Rows from block 4 of the encoder, named by matrix and row number. Rows with one number belong to one neuron. Each number is 128 + 24 x the weight over its row's rms, rounded and kept within 0 to 255. All counts start at 0. After the name is the row's rms in percent of the matrix's.
# fc1: MLP up (encoder.blocks.4.mlp.fc1.weight, 768x384), inputs 154-230
# fc2: MLP down (encoder.blocks.4.mlp.fc2.weight, 384x768, transposed), outputs 154-230
fc1.444 033 [121 132  68 174 134 161 154 138 172 107 146 142 104 126 163 138 122 152 116 136 137 161 137 150 131 125 132 145 122 143 117 116 111 126 135 126 172 181 123 156 149 152 135 140 135  78  99 132 121 114 151 108 117 155 106 119 132 145 125 123 129 164 113 124 147 120 141 135 134 146 132 106 158 133 161  98 125]
fc2.444 058 [106 112 162 114 139 112  89 148  65 174 105  89 149 135  80  84 109  96 159 105 156  86 152 100 143 131 114 106 104 154 132 187 170 114 140 143 118 130 149 138 102 139 155  94 140 147 158 125 133 131 169 111 156 118 171 164  99 121 137 127 113 113 125 115 117 134 148 124 119 115 141 118 136 125 109 144  70]
fc1.445 078 [128 110  93 142 145 142 130 149 187 156 143 159 133 120 158 137 154 138 127 107 127 104 164 132  90 152 128 156 131 148 122 116 160 107 100  99 156 116 113 148 162 156 132 140 125 125 100 152 145  68 115  93 142 131  85 130 114  97 127 139 154 155 116 157 124 113 130 123 140 132 108 131  97 139 130 129  61]
fc2.445 085 [121 146 162  98  99 169 109 127  66 138 103 115 118 149  74 125  61 122 104 133 136 124 105 127 121 131 109 124 167 102 134 119 118 155 111 105 141 132 138 110 114  90 144 128 137 110 135 141 123 152 133 183 102 107 130 134 140 143 133  99 152 146 130 115 139 133 142 136  99 131 145 181 164 109 116 121 115]
fc1.446 090 [161 139 125 135 116 153 113 136 125 162 147 116  97 154 150  79 110 158 108 117 178 108 116 114 170 143 166 107 105 193 139 136 133 111 143 132 141 144 124 128 135 132 102 166 131 150 105 156 117 116 163 156 178 153 100 169 184 114  93 142 134 114  71 102 125 123 120 151  93 115 131 149 155 128 128 125 126]
fc2.446 078 [102 128 143 137 141 128 135 108 131 111 136 161 143 117 128 202 127 127 125 136  54 117 114 136 139 145  94 145 128 100 125 152 116 150  92 135 123 108 159 136  96 132 141 116 163 134 157 164 140 112  90 153 107 111 184 107 107 107 123 154 154 174 143 179 112 159 146 124 197 142 158 105 140 130 158 111 126]
fc1.447 050 [158 138 126 123 153 126 137 145 168 128 126  95 134 118 106 136 143  80 128 135 130 143 125 106 139 131 129  99 115 128 133 184 124 124 139 137 157 121 153 190 119 139 128 103 126 117 127 156 156 137 146 132 129 152 133 118 142 139 142 125 156 115 135 148 147 123 156 162 131  74 142 133 165 116 112 147 157]
fc2.447 078 [ 91 127 135 118 103 127 115  94 130  72 106 173 116 146 129 118 123 121 134  96 107  82 123 141 107 116 136 148 131  75 153  99 134 134 119 155 105 148 129  59  93 143 108 145 142 115  98 115 123 126  99 116 111  86 144 139  98 102 108 122 138 165 128 109 133 130 117 132 151 156 124 126  85 143 148 157  87]
fc1.448 054 [149 161 108 112 139 149 126 141 134 129 109 123 134 101 127 165 150 100 132 152 127  85 125 180 180 106  90 142 151 150 127 170 104 119 160 175 121 100 144 107 113 121 111 136 113 114 106 162 134  94 157 119 144 128 105 201 149  97  99 168 145  95 130 102 108 117 147 148 113  87 141 153 154 136 149 134 112]
fc2.448 075 [136 139 130 143 155  98 111  96 148 100 144 171 146 176 132 145 132 132 156 146 144 134 150 122  71 108 155 123 106 117 133 103 142 143 117 134 107 133 151 130 143 129 119 128 114 179 177 134 108 135  76 117  92 117  80  69 111 126 161 102  71 139 115 141 139 152 141 100 147 164 141 111 100 112 104 127 111]
fc1.449 085 [125 143 110 119 115 106 132 132 174 109  91 110 120 128 127  81 158  98 171  92 116 131 115 146 117 127 116 114 141 159  72 115 125 149 110 146 160  93 114 101 103 126 156 110  97 108 141 166 138 107 146 101 157 146 167 139 130 131 139 140 140 152 138 129 132  99 126 154 148 149 138 116 108 135 125 117 102]
fc2.449 078 [125 135 136 135 164 134 134 149 109 146  88 135 147 136 129 182  90 116  88 158 124 133 128  81 138 117 133 117 157 104 144 120 140 130 137 117 121 141 131 140 101 147 108 157 117 143 123 109 100 133 137 116 122 123  93 107  96 141 104  75 118 127 118 163 134 134 142 149 110 113 129 126 142 101 101 129 121]
fc1.450 055 [115 126  85 121 133 129 125  84  88 118  91 156 130 122 122  99 118 103 127 112 101 155 168 144 104 128 134 139 103 102  97 119 118 136 110 161 161 116 112  92 102 113 151 164 144 198 157 134 105 128 123  64 130 152 124  92 128 101 140 122 128 100 150 121 121 127  91 133 145 163 154 132 135 141 124 161 124]
fc2.450 077 [131 145 135 137 126 117 141 129 141 191 151 124 131 123 136 169 151 120 107 141 142 135 111 122 164 131 120 109 147 173 149 138 146 128 132  96  46  82 122 160 166 149 130  91 120  94 113 170 159 122 114 159 104 138 120 159 127 144 135 131 133 112 109 137 135 137 189 169  96 113  96 134 124 111 108  89 132]
fc1.451 086 [125 108 120 124 141 116 175 155 117  63 182 111 107  95 109 136 111 125 118 100  99 155 144 104 121 132 125  87 143 135 122 109 152 142  86 129 133 133 114 140 125 159 120  64 147 137 118 132  96 107 125 127 158 132 124 148 124  79 149 177 133 145 124 152 129 138 141  92 155 134 154  90 159 149  97  93  96]
fc2.451 082 [175 160 121 136 118 151 144 126 158 134  91 120 149 151 145  93 125 155 133 111 132 121 100 160 157 111 147 120 107 120 154  96 119 108 158 149 147 132 157 123 157 125 102 180 122 144 122 126 147 161 133 131 121 131 135 112 141 142 146  98 113 192  84 137 137 118 124 153 136 115 105 179 131 132 139 106 140]
fc1.452 042 [146 116 130 128  99 170 126 140 124 175 136 134 139 179  82 109 135 130  99 128 145 134 109  87 134  90 115 131 118 123 126 165 129  99 128 101 149  82 148 110  90 175 116 114 152 122 128 116 144 174 126 125 136 114 139 101 109 125 120  78 133 150 110 126 142 147 152 120 172 156  94 133 112 102 145 165 148]
fc2.452 058 [147 141 132 135 150 108 156 104 122 126 145  85 121  87 161 149 116 157 108  94 103  80 166 192 122 134 155 146 105 125 127 107 139 151 116 125 117 167 112 134 132 114 146 117 127 120  91 103 122  93  96 120 156 158  90 143 117 125 119 152 160 147 136 157 111  78 155  89 127 102 114 123 117  99 134 102 146]
fc1.453 039 [109 139  97 143  99 172 153 147 177 145 112 105 117 145 126 140 143 125 138 141 118 148 149 174 101 127 121  86 138 125 112 137 136 116 146 151 170 110 129 115 106 128 147 138 123 123 135  91 153 108 153 142 149 106 126 135 124 158 101 138 174 167 112 144 108 128 172 162 137 110 133 118 169 134 130 132  98]
fc2.453 066 [156 163 138 116 151 126  91 142 109 130 147 137 124 120 114 123 117  96 143  93 176 125 140 105 143 129 150 155  91 142 124 144 135 142 130 111  84 170 171 125 146 161 143 111 178 151 138 138 118 107 123 143 134 145 106 133 123 122 156 103 101 137 150 120 156 129 118 107 120 175 134 123 118 140 120 108 106]
fc1.454 048 [165 149 131 131 145 140  93 127 136 124 116 145 122 115 105 111 164 108 154  53 116 154 154  95 112 100 102 134 133 118  90 128 128 111 158 148 128 125 138 107 142 133 156 126 128 109 131 104 101 115 116 164 159 135 133 161  96  89 149  69  85 124 121 148 188 144 139 149 117 132 136 109 138 133 129 129 111]
fc2.454 086 [ 68  90 107 135 126 129 168 123 112 143 128 139 151 171  96 180 121 144 115 144 151 126 157 145 155 144 147 147 106 160 110 108 132 155 126 110 148 117 112 139 110 115 100 143 119 115 141 164 144 172 138 123 109 161 135 125 141 194 128 167 175 126 166  98 128 109 128 115 123 117  83 112  94  93 121 156 140]
fc1.455 117 [119 115 145 146 110 143  97 116 148 148 112 137 110 154 155 120 124 111 130 134 134 101 117 105  61 158 125 103 126 121 161  96  95 102 161 127  99 129 113 132  91  92  92  65  65  97 173 100 104 136 115 130 149 112 109 130 134 114 109 131 144 112 136  94 109 136 129 115 100 128  95 142 112 116 128 156  85]
fc2.455 107 [162 130 141 122 137 131 103 147 125 137 122 133 133 146  95 178  86 154 119 128  64 112  90 122 167 144 108 150 140 144 112 144 163 111  81 127 115 141  91 106 107 115 188 132 180 124 134 112 105 149 127 130 132 142 106 133 136 178 128 132 142 119 185 161 134 155 144 135 113 152 151 169 126 113 119 120 149]
fc1.456 058 [117 157 152 158 173 130 100 158 188 135 120 105 148 110 150 128 165  74 110 103 117 103 113 127 165 110 128 119 144 136 178 125 155 106 143 150  93 139 132 163 158 129 136 159 140 147 102 131 106 103 106 110 117 136 111 160  91 124 173 118 118 113 170 166 108 128 155 115 152 105 159 123 126 156 135 170  95]
fc2.456 078 [145 108 123 152 106 134 156 138 123 148 116 131 123 155  96 149 111 170 146 137 144 139 137 145 127 121 129 117 136 105  80 117 136 159 128 140 163 106 153  78 107 129 107 108  99 126 124 105 170 128 141 126 137 128 147 117 139 121 116 137 170 134 108  91 158 110 108 138  93 136 134 145 125 123 124 118 161]
fc1.457 152 [122 136 116 129 113 143 122 109 104 101 117 146 131 139 113 146 173 103 125 167 139 139 121 116 171 120 164 165 153 125 117 125 130 153 105 102 138 154 155 128 123 135 149 122 139 105  91 112 141 152 108 151 146 130 180  99 122  96 152 114  48 109 135  89 154 114 147 162 154 113 100  68  92 162 115 153 102]
fc2.457 135 [146 159  99  96 117 145 147 140 141 117 183 159 114 112 143 156 120 108 128  65  76 118 120 118 136 158 117 118 142  83 145 146 118 133 149 100 132  80 153 128 146 119  76 101 114 196 115 118 124 100 129 142 128 127  81 114 119 118 175  80 163 114 142 130 137 175 130 107 116  90 106 170 119 123 113  66 137]
fc1.458 047 [140 154 116 152 153 139 120 145 136 158 119 103 122 159 124 131 145 114 109 163 142  94 182 143 143 114 112 120 167 157 134 182 104 145 132 135 157 101 122  72 142 118 122 120 132 147 119 186 151 111 124 170 145 120 138 143 168 141 131 157 138 113 116 127 111 145 141  99 142 123 123 123 137 111 186 119  82]
fc2.458 062 [134 130  98 137  88 121  86 100 125  70 149 128 159 141 105 153 104 121 146  72 103  93 108 166 136 114 146 157  65 137 138  77 158 116 142 136 109 172 178 115  75 127 145 127 141 158 160 119  99 167 123  93 116 134 128 117 113 118 141 108 118 165 147 136 147 118 110 184 133 142 141 149 102 143  97 153 118]
fc1.459 121 [ 91 115 140 138 132 160 132 100 104 129  98 130  98 154 127 143 107 197 140 119 105  77 144 109 141 100  96 163 158 105  88 128 125 146  78 111  99 118 112  96 150 146 119 128 138 163 152 138 148 116 173 121 126 120 156 129 114 123 196 118 148 140 123 156 118 146 140 119 169 127 151 143 124 168  95 103 145]
fc2.459 102 [156 142 118 114 133 124 123  98 151 133 156 122 162 163 130 139 137 139 135 106 128 129 103 135 112 119 152 119 132 136 154 131 138 110 130 147 146 124 167 141 112 118 138 120 145 110 127 155 130 121  63 119 142  79 121 102 152 104  77 134  97 156 124 116 128 119 158 134 140 137  81 109 122 127 101 174  90]
fc1.460 046 [128 130 127 105 125 164 112 170 152 156  96 113  79 168 152 134 137 127 146 110 145 126 126 114 131 161 132 108 123 138 131 128 134 122 143 109 134 151 145 123 133 143 140 114 129 114 105  77 124 120 126 147 156 126 104 106 145 131 124 135 161 139 110 132 142 126 111 121  95 145  94 122 142 151 169 138 119]
fc2.460 065 [114 150 124 132 154 134 126 105 113 119 213 148 121 108  93 129  86 129  90 139 147 125 146 134 130 121 120 114  84 146 169 132 146 112 102 140 100 108 139 153  85 125 126 113 175 138 140 176 141 137 125 157 108 105 118 142 102 134 121 124  98 165 129 126 123 119 142 140 163 106 125 169 137  66 139 123  97]
fc1.461 158 [142 106  99 115 107 108 107 143 132 156  85 116 127 106 133 135 111 151 138  95 129 143 126 130 123 143 107 131 134 144 129 156 187 111 109 100 116 126 117 112 145 130 127 120 124 112 103 146 136  74 145 116 104 137 134 121 119  79  98 127 107  75 135 122 124  93 135  98 149 127 115  84 137 131  91 181 166]
fc2.461 181 [ 90 110 118 178  97 147 164 127 155 128 152 141 135 111 153 115 129 119 120  94 107 106 141 115 136 149 108 101 118 156 104 124 112 132 135 169 107 155 116 151 139 133 147 106 106 151 167 114 148 132 128 121 135  90 120 115 175  98 130 142 154 148 132  84 142  93 134 109 123 122 110 151 117 134 139 162 124]
fc1.462 153 [105 102  79 162 112 117 128 124 126  97 151 132 122 121 155 115 108 139 142 140 156 106 172 169 142 163 153  99 158 157 155  94 142  61 148 150 126 101 149 108 134 142  98 161 155 119 126 147 114 148 123 103 124 124 127 122 158 127 136 107 135 119 124 130 144 118 179 135 141 100 124 128 121 120 133 130 138]
fc2.462 149 [117 135 133 117 164  91  83 108 106 154 122 109 149 113 125  96 134 145 125 153 149 153 118 110 102 179  87 156 111 151 124 130 131 158 117 106 104 161 137 113 106 146 103 111 181 152 135 162 116 139 129 166 162 105 125 136 111 142 117 116  84 109 119  95 112  79 117 149 114 107 130 127 145 133 152 139 114]
fc1.463 053 [144  93 118 137 124 105 140  66 187 132 128 128 127 123 102 145 105 121  97 180 150 142 141 119 111 137 135 105 130 138 134 100 148 125 127  97 124 123 135  96  99  75 111 122 107 168 163 110 137 175 101 168 167 132 102 112 112 131 126 107 136  98 131 131 121 142  91  97  88 154 136 111 137 131 143 162 112]
fc2.463 080 [108 142 139 145 124 156 112 169  94 101 129 123 103 118 149 132 114 144 151  77 135 100  94 151 151 172 126 129 104 134 127 126 138 119 155 139 109 132 121 153 145 137 145 165 143  99 114 149 104 131 135 133  96 110 137 110 147 135 142 122 122 146 132 135 122 142 139 204 166 123  93 145 153 103 118  69 120]
fc1.464 124 [106 105 141 142 148 120 138 149  98  78 160 177 149 144 147 106 130  98 101  87 148 134 154 104 155  97 155 126 131 143 131 149 128 125 142 145 137  97 112  79 146 133 101 136 146  88 152 101 141 135 130 132 175 136 125 113 118 102 150 100 165  98 149 158 158 134 135  69 133 145 134 118 101 124 155  97  86]
fc2.464 092 [150 109 142 121 148 125 137  99 124 111 108  95 114 137 138 136 115 169 123 143  99 101 134 173 110 152  76  86 122 170  98 133 102 154 120 155 133 140 147  81 136 145 155 123 135 124  89 146 150 137 110 162  92 140 158 124 151 141  90 173 123 109 106 117 130 137 174 145 137 135 112 149 163 122 119 129 166]
fc1.465 050 [143 138 145 152 137 165 101 158 169 153 163 121 136 158 115 146 108 144 128 135 162 101 120 151 123 165  87 125 118 149 158 130 171 127 121 118 127 178 147 159 121 164 141 127 151 111 132 133 134 100 118 154 144 131 132 103 109 126 132 118 117 131 143 162 186 123 144 118 175 175  91 119 123 145 171 102 138]
fc2.465 075 [105 134  94 143 125 114 136 132 122 135 121 105 142 157 124  82 115 157  92 133 138 139 145 100 179  91 165 133 109  98 103  99  99  98 118 124 136 124 138 110 117 106 122 104 138 122 150 116 103 147 145  99  95 112 119 147  94 170  99 142 183 148 107 109  94 103 118 150  64  87 168 144 143 123  93 128 109]
fc1.466 158 [138  98  63  84 145 142  82 122 137 117 102 177 164 141 119 104 154 131 124 155 119 149 135 108 146 111 124 128 191 109 159 156 127 138 114 130 183 139 128  82 155 125  95 114 120 131 129 102 139 168 102 102 126 118 121 151 147  93 142 158 144 131 174 138 119 139 138 138 149 107 142 124 105 118 152 157 143]
fc2.466 164 [132 135 140 154 117  95 134 132 154 167 136 129 119 113 101 147  97 136 111 112 114 119 131 126 138 127 143 124  96 129 137 165  97 128 119 138 177 116 144 137 157  83 112 138 112  95 126 155  97  83 141 145 100 128 142 121 123 128 142  69 101 130 117 140 140 122 151 132  91 108 109 115 100 132  77 120 115]
fc1.467 093 [114 106 105 153 120 128 180 159  99 121 144 122 127 161 174 106 130 125 118  81 135 103 143 152 101 127 142 150 130 114 117 115 159 117  89 179 167 107 163 123 122 159 112 125 133 103 104 133 119  93 141 101 113 151 109 126 109 110 104  93 150 122 112 113 137 137 109 145 139 113 135 140 175 110 151 145 130]
fc2.467 088 [124 150 170 128 131 104  87  92 126 137 120  73 126 116  77 118  93 112 155 150 108  99 106 128 158 118 155 112 101 104 143 117 147 122 175 171 152 148 132 103 159 131 133 152 143 120 113 120 147 142  98 143 105 130 103 108 154 121 148 148 145 100 132 136 103 122 139 144  70 145 134 168 144 150 119  78  99]
fc1.468 043 [107 132 110 154 136 124 151  96 103 134 118 144 130 131 145  91 110 118 135 111 119 124 131 135 119 118 114 122  92 105 162 137 121 148 136 136 136 155 149 148 144 125 134 133 130  92 103 136  90 113 110 149 150 147 138 111 148 148 130 143 113 130 148  89 156 127 142 105 110 139 120 113 170 137 150 164 183]
fc2.468 065 [ 92 107 116 114 127 150 112 140 113 132 143 139 147 123 139 133 160 132 117 135 141 145 122  93 141 154 134 106 147 153 148 117 125 120 140 144 129  70 118 124 138 132 142 106 150 120 149 150 172 143 155 121 112 139 139 139 133 115 165 113 149  70 121 157 123 177 160 153 118 102 147 122 118 114 120 129  91]
fc1.469 084 [112 146 123  92 130 125 120 156  93 133 121 120 144 152 115 134 120 152 139 109 114 148 169 167 159 151 119 144 129 115  94  97 132 118  83 153 130  67  88 139 120 101 144  98 117 142 143 123 110 169 122 118 144 150 148 143 128 127 144  81 138  62 126 129 126  92  94 116 108 118 151  92 146 140  95 169 104]
fc2.469 078 [128 140 126 138 115 123 142 101 136 125 107 123 124 102 132 137 118 178 149 145 112 125 114 106  88 120 113 108 135 113 151 159 129 146 144 125  82 114 139 108 111 157 153 141 131 120 105 180 125 112  64 119 118 139  97 104 132 128  59 158 117 132 139 119 122 145 157 147 123 133 133 153  81 127 137  83 153]
fc1.470 143 [102 100  81 162 147  77 108 143 109 143 140 123 134 124 142 113  97 172 150 121 129 118 113 121 106 119 172 117 118 131 137 139 145 113  57 162 111 123 160  91 114 154 125 145 134 123 111 139  75 117 133 121 149 102 120 121 116 118 130 123 100 106 153 151 135 134 103 111 118 111 145 143 166 100 129 136 142]
fc2.470 113 [182 141 157  93 112 129 158  99 106 122 117 131 158 169 128 150 146 119 144 132  98 144 138 130 128 104  84 176 146 133 146 103 126 134 126 111 150 122 104 133 119 147 136 132 142  91 136 149 107 151 106 139 137 146 114  89 101 131 161 151 142 191 140 145 122  87 151 126 107 142 155 124 132 147 127 129 150]
fc1.471 168 [108 116  95 113  96 128 151 157 114 122 129 108 116 128 128 121  78 114 122 132 125 150 171 109 140 133 142 167 143 103 122 145 140 155  68 160 112 137 134 110 113 151 114 132 109 134 127 143 130 100 123 127 137 105 141 160 112 121  95 141  85 123 133 161 104 132 121 122 142 149 147  85 119 142 114 138 154]
fc2.471 119 [132 109 157 150 121 159 129 130 123 118  92 113 112 115 124 161 164 116 154 115 110 126 139 104 137 103 129 103 126 139 145 157 154 160 160 122 155 124 123 150 101 148 134 136 102 135 141  99 116 109 151 136 111 133 163 115 112 120 146  95 135 147  96 133 100 110 121 120 132 117 137 134 134 133 128 121 106]
fc1.472 064 [169 103 181 156 107 129 143 134 117  94 129 166 125  65 100 134 108  83 129  86 118 116 113 145  76 133 134 123 113 121 132 132 138 104 111 183 126 146 160 137 146 153 125 146  82 159 104 129 121  69 169 127 145 146 131 104 116 115 167 100 114 111 134 119 102 117 177 126 113 120 141 131 173 120 122 131 136]
fc2.472 071 [116 151 101 143 131 133 137 139 162 144  93 122 146 165 192 114 185 175 163 148 118 128 141 109 162  96 133 128 114 121 130 113  93 153 146 129 186 107 155  96 146 118 137 152 160 104 101 134 145 172  80  80 146 104 120 116 103 175 121 121 120 163 128 123 148 123 116 124 124 173 150 143  59 120 110 122  81]
fc1.473 130 [139 180 136 138 112 120 140 164 133  92 142 147 117  99 165 167 163 118 128 160 185 135 140 162 118 110  99 131  88 146 124 160 144  90 109 129 176 172 117 163 108 138 117 124 146 126 107 153 112 134 108 114 125  88 124 118 146 128 103 163 134 149 106 157 157 116 125 218 177 143 149 179 161 120 161 130 154]
fc2.473 114 [169 104 154 150 134 137 143 122 118 146 120 105 122  92 102 142 127 128 127 104 101 107 122 145 126 135 123 127 114  75 107 111  83 151 146 154 119 113 149 119 169 104 115 106 143 116 137 128 130 120 129 108 163 146 139 121 104 144 163 106  80  94 115 111 119 103 117 108  41  94 143 163 122 144 130  97 125]
fc1.474 039 [145 103 154 114 110 169 111 126 135 134 171 133 121 145 130 154 107 151 135 145 146  88 100  83 133 127 170 127 152 148 176 123 141 126 116 129  96 136 114 120 141 176 129  95 133 105 132 131 130 174 125 141 127 109 127 140 170  96 114 121 108 125  79 122 121 149  95 107 138 158 116 135 104 135 171  71 122]
fc2.474 071 [103 114 110 143 144 112 180 160 160  95  66  94 141 150 115 138 115 156 120 122  94 138 127 178 134 118 105 122 109 124  67 120 100 131 146 132 146 130 143 107  90  91 105 163 120 136 122 110 142 120 132 105 121 110 114 102  87 156 129 123 143 163 187 150 122 125 139 141 131 106 110 148 138 110  75 195 118]
fc1.475 165 [102 119  99 150 137 136 140 154 119 162 136 128 146 121 125 101 136 154 162 145  72 112  99 115 146 159 148 134 128 131  87 147 104  70 146 122 137  63 119  65 135 174 133 125 116 152 152 146 176 139 147 138 119 109 107 124 107 122 161 131 163  90 140 169 146 109 116 167 130  79 148 148 112 142 115 127 121]
fc2.475 137 [125 129 174 106 133 143 136 127 160 111 171 109 138 137 143 131 166 144  96 119 186 104 125 102 131 101 146 100 154 121 151 106 130 159 125 147  91 174 187 136 101 100 129 132 109 114  95  93 114  78 110 105  99 113 111  89 155 147 119 125 115 150 102  82 113 120 118 124 137 155 123 123 124 159 163 119 171]
fc1.476 118 [105  72  85 129  96 124 129 174 140 100 158 104 122 128 135 121 101 115 108 109 119 103 143 163 135  99 155 112 158 137 111 130 126 142 122 100 114 114 159 132 118 158 129 154 130 154 119 152 125 154 137 134 179  98 142 146 121  84 163 165 135 131 122 183 138 116 110 104 151 120 176 114 155 134 117 135 116]
fc2.476 090 [137 173 134 157 147 144 154 133 130 158 125 128 112 149 131 139 195 128 131 123 122 113 130 116 152 145 123 118 132 114 136 123 146 107  92 157 129 133 129 152 138 106 102 160 150 139 136  93 147 180 124 118 122 122 122 120 130 109 131 104  60 130 112 130 141 130 151 113 127 123  82 154 150 146 148 153 130]
fc1.477 173 [ 96 115  86 110 108 125 108  98 141 125 116 118 148 143 154  94 143 149 151 119 122 131 164 141 170 108 129 116  99 136  95 113  74 123  88 167 137 159 103 139 103 130 187 117 152 156 149 112 123 127 127  91  99 139  91 189 110 142 118  89 108  98 158 136 115 146  96 120 109 130 104 128  81 141 104 164 139]
fc2.477 166 [105 119 155  53 148 190  76 118 154 112 120 156 162 133 131 136 126 115 116 155 134 121 122  85 137 140 144 125 156 120 110 161 125 137  80 136 120 150 132 167 120 135 139 117 135 112 182 126 134 144 140 133  95 128 142 139 102 113 137 126 182 110 145 105 127 149 103 138  97 115  95 155 131 151 122  87 149]
fc1.478 133 [124 126  95 158 183 110 153  83 138 136 153 110 100 113 124 110 139 152  87 144 145 120 131 117 145 145 140 104 112 129  87 134 141 139 132 125 150  79 147 154 125 165 127  90 112 121 130 104 110 132 141  99 103 166 138 131 119 136  86  63 133 121  89  84 175 134 120 172 157 191 125 116 108 166 153 185 162]
fc2.478 121 [164 104 143 116  96 119  92 142 160 136  98  94 153 135 117 135 129  86 164 135 139 123 104 125 116 142 130 117 158 148 141 106 123  92 111 165 132 171 148 173 148  75 114 161 126 146 143 128 144 157 104 142 130 107 107 144 109 140 147 167 107 137 150 159 100 153 106  97  72 108 139 152 128  77  57  96 153]
fc1.479 040 [138 129 127 149 120 118 148 130  96 131 116 140 143 178 125 156 136  95 124 132 117 119 108 102 100 117 113 120  89 117 152 158 140 126  97 147 168 135 118  92 121 114 157 139 108 107 109 103 152 151 124 125 126 134 122 129 150 113  89 126 155 113 122 127 113 165 126  88 154 156 110 161  88  96 116 149 154]
fc2.479 056 [135 149 138  88 116 102 105 125 175 140 140 116 134  79 128  66 159 129 139 114 119 125 131 131 108 131 146 140 148 129 110 102 129 157 146  96 120  92 148 142 155 151 104 115  95 147 121 176  90 109  99 127 132 130 116 123 106 138 138 127 129 134 112 159 139 101 178 146 155 124 146 133 138 135 114 133 109]
fc1.480 058 [135 159 106 137 147  76 114 117 118 136 102 102 134 124 121 130 143 104 149 120 117 135 138 165 146 141 125 100 128 142 111 136 149 145 134 142  95 105 158 121 151 118 146 135  78 142 126  86 138 119  69 106 170 119 172 153 119 126 136 128 119 103 109 182  98 164  92 135 123 112 117 121  82 107 115 162 104]
fc2.480 076 [121 128 149 137 130 180 128 109 151 109 115 142 139 120 117 156 126 145 143 141 133 140  90 101 124  94 102 140 122 154 161 148 129 158 105 144 144 134 145 142 107 111 102 106 124 130 144 165 106 146 159 161  97 123  99 115 141 123 127 163 148 118 112  98 100 100 160 129 146 149 129 146 163 156 120 118 169]
fc1.481 091 [134 143  73 123 128 103 118 130 130 169 152 136 102 127 112  83  99 138 139  90 114 111  91 140  98 125 113 140  85 133 122 160 174 162 160 139 130 125 124  75 178 139 176 163 158 129 108 146 137 124 139 149 143 134 144 104  99 120  71 155 154 104 159 107 144 109 131 107 148 156 125 115 124 113 144 139 114]
fc2.481 071 [145 151 153 109 121 128 125 138 111 129 114 122 143 113 181 126 176 127  97 133 113 134 150 125 129 170 109 136 128 139 135 103  71 152 105 120 162 142 115 183 146 108  72  96  92 135 128 134 130 152  73  97 134 131 112 153 140 158 137 100 114 137  96 175 135 146 154 135 143  97 136 161 134 161  95 118 138]
fc1.482 096 [143 134 147 153 167 186 118 115 128 140 158 123 117 109 127 136 134 135 119 108 145 124 103 140 116 109 101 109 120 134 137 126 167 132 136  98 119 120 145  97 120 121 127 164 123 132 136 115 147  97 108 141 113 134 172 106 118 117  99 125 153  95 164 157 125 168 125 111 156 128 101 114 127 135 126 114 117]
fc2.482 114 [164 142 122 153 140 107 118 121 138 146  94 161 162 125 114 141 107 142 147 151 153 129 129 152  93 101 115 130 117 112 113 123 112 124 151 124 138 160 140 135 124 113 114 135  99 110 141  90 162 154 128 130 146  93  81 172 101 143 156 151 134  91  37  94 161 103 126  94 106  93 159 150 153 154 100 111 122]
fc1.483 041 [105 128 110 160 148 126 152 166 155 122 115 124 140 106 117  98 116 115 115 108 155 151 128 126 130 130 100 113 121 137 140 127  95 126 126 160 135 139 148 191 133 125 138 133 116 113 108 128 107 114 123 104 133 118 148 118 124 180 184 115 148 170 121 150 115 112 188 131 142 139 144 139 130 160 160 132 109]
fc2.483 071 [136 139 140 112 109 147 113  92  96 166 107 110 126 124 122 167 164 136 142 124  81 110 114 144 126  97 128 134  98 124 127 144 159 121  94 151 133 132 121  93 139 167 151 140 127 123 119 106 130 125 133 111 137 143 129 130 164  96 107 143 138  89 147 133 143 139  70 131  94  82 123 105 128 136  62 128 107]
fc1.484 062 [130 106 112 148 137 169 137 139 132 106 133 146 120 121 180 126 168  95 132 101  86 150 132 138 118 134 123 106 119 122 177 129 116 124 124 139 202 131 130 119 137 129 119 150 116 129 111 105 133 109 111  81 118 150 101  76 174 125 119 140 130 144  94 150 127 109 101 138  88 141 109 142 135 170 119  98  58]
fc2.484 090 [118 190 120 137  98  63 157 136 131 149  97 119 141 119 100 129  90 137 136 138 158  89 134 105 143  99 106 120  90 136 104 130 144 100 131  96 102 147 149 124 123 117 141 113 137 128 137 189 127 109 167 149 135  97 126 124  66 118 135 125 119 150 157 124 120 158 132 121 195 129 145 143 138  89 122 168  89]
fc1.485 068 [164 131 123 110 127 172 116 149 137 126 104 137 142 156 120 120 130  65 108 131 108  85 125 122 125 103 125 122 149 130 114 120 108 112 124 154 177 105 146 117  85 158 106 141 122 103 127 173 156  86 150  83 144 132 150 129 131 120  85 130 132 146 143 121 166 115 131 119 130 148 129 108 147 107 128 147 114]
fc2.485 080 [151 136 163 141 131 126 160 111 143 170 115 113 142 116 134 121 143 170 143 108 147 144 141 118 130 133 126 177  95  87 131 132 141 180 125 123 109 129 140 137 118 108 117 113 109 179 135 103 124 145 109 121 115 115  74 126 123 148 179 107 149 129 138 156  85 112 163 107 110 105 135 153 110 120  95 169 130]
fc1.486 114 [139  67 176 158 117 129 166 118  99 121 125 118 117  94 148 132 123 132 105  63 127 120 132 132 122 145 126 102  69 152  79 110 179 111 158 129 121  76 144 124 110 164 136 118  63 113  87 154 136 113 157 117 162 141 157 123 106 140  96 106 116  93  80 121 130 158 133 138 110 158  94  93 111 148 119 175 141]
fc2.486 087 [112 154  99 118 121 108 108 101 154 180 139  96 157 138 139 131 123 117 132 152  86 130 122 120 141 133 112 115 120 134 109 118 130 125  95 194 114 126 142 136 133 118 134 132 151 106 147 123 140 151 124 136  89 125 124 118 137 149 139 159 109 135 142 160 114 110 134 112 108 124 125 125 139 130 126 105 128]
fc1.487 033 [158 155 110 130 137 140  86 151 201 125  97 128 108 118 126 150 122 117 103 139 174 110 120 124 141 136 140 102  94 170 150 124 125  92 113 137 158 144 111 164 113 126  90 105 108 140 115 126  86  98 116 117 153 148 115 122 140 134 144 151 181 121 145 153 144 153 175 126 149 120 104 113 105 128 170 114 108]
fc2.487 056 [ 98 144 136 122 136 133 156 103 102 141 147 100 132 137 146 110 180 102 119 130 104 126 104 115  90 141 102  92 134 106 125 156 136 152 118 157 111 129 131 112 133 168 162 156 128  86 128 120 159 120 137 165  92  87 140 129 128 113  99 111 115 136 121 154 118 135  77 142 118 126 133 140 142 128 124 108  96]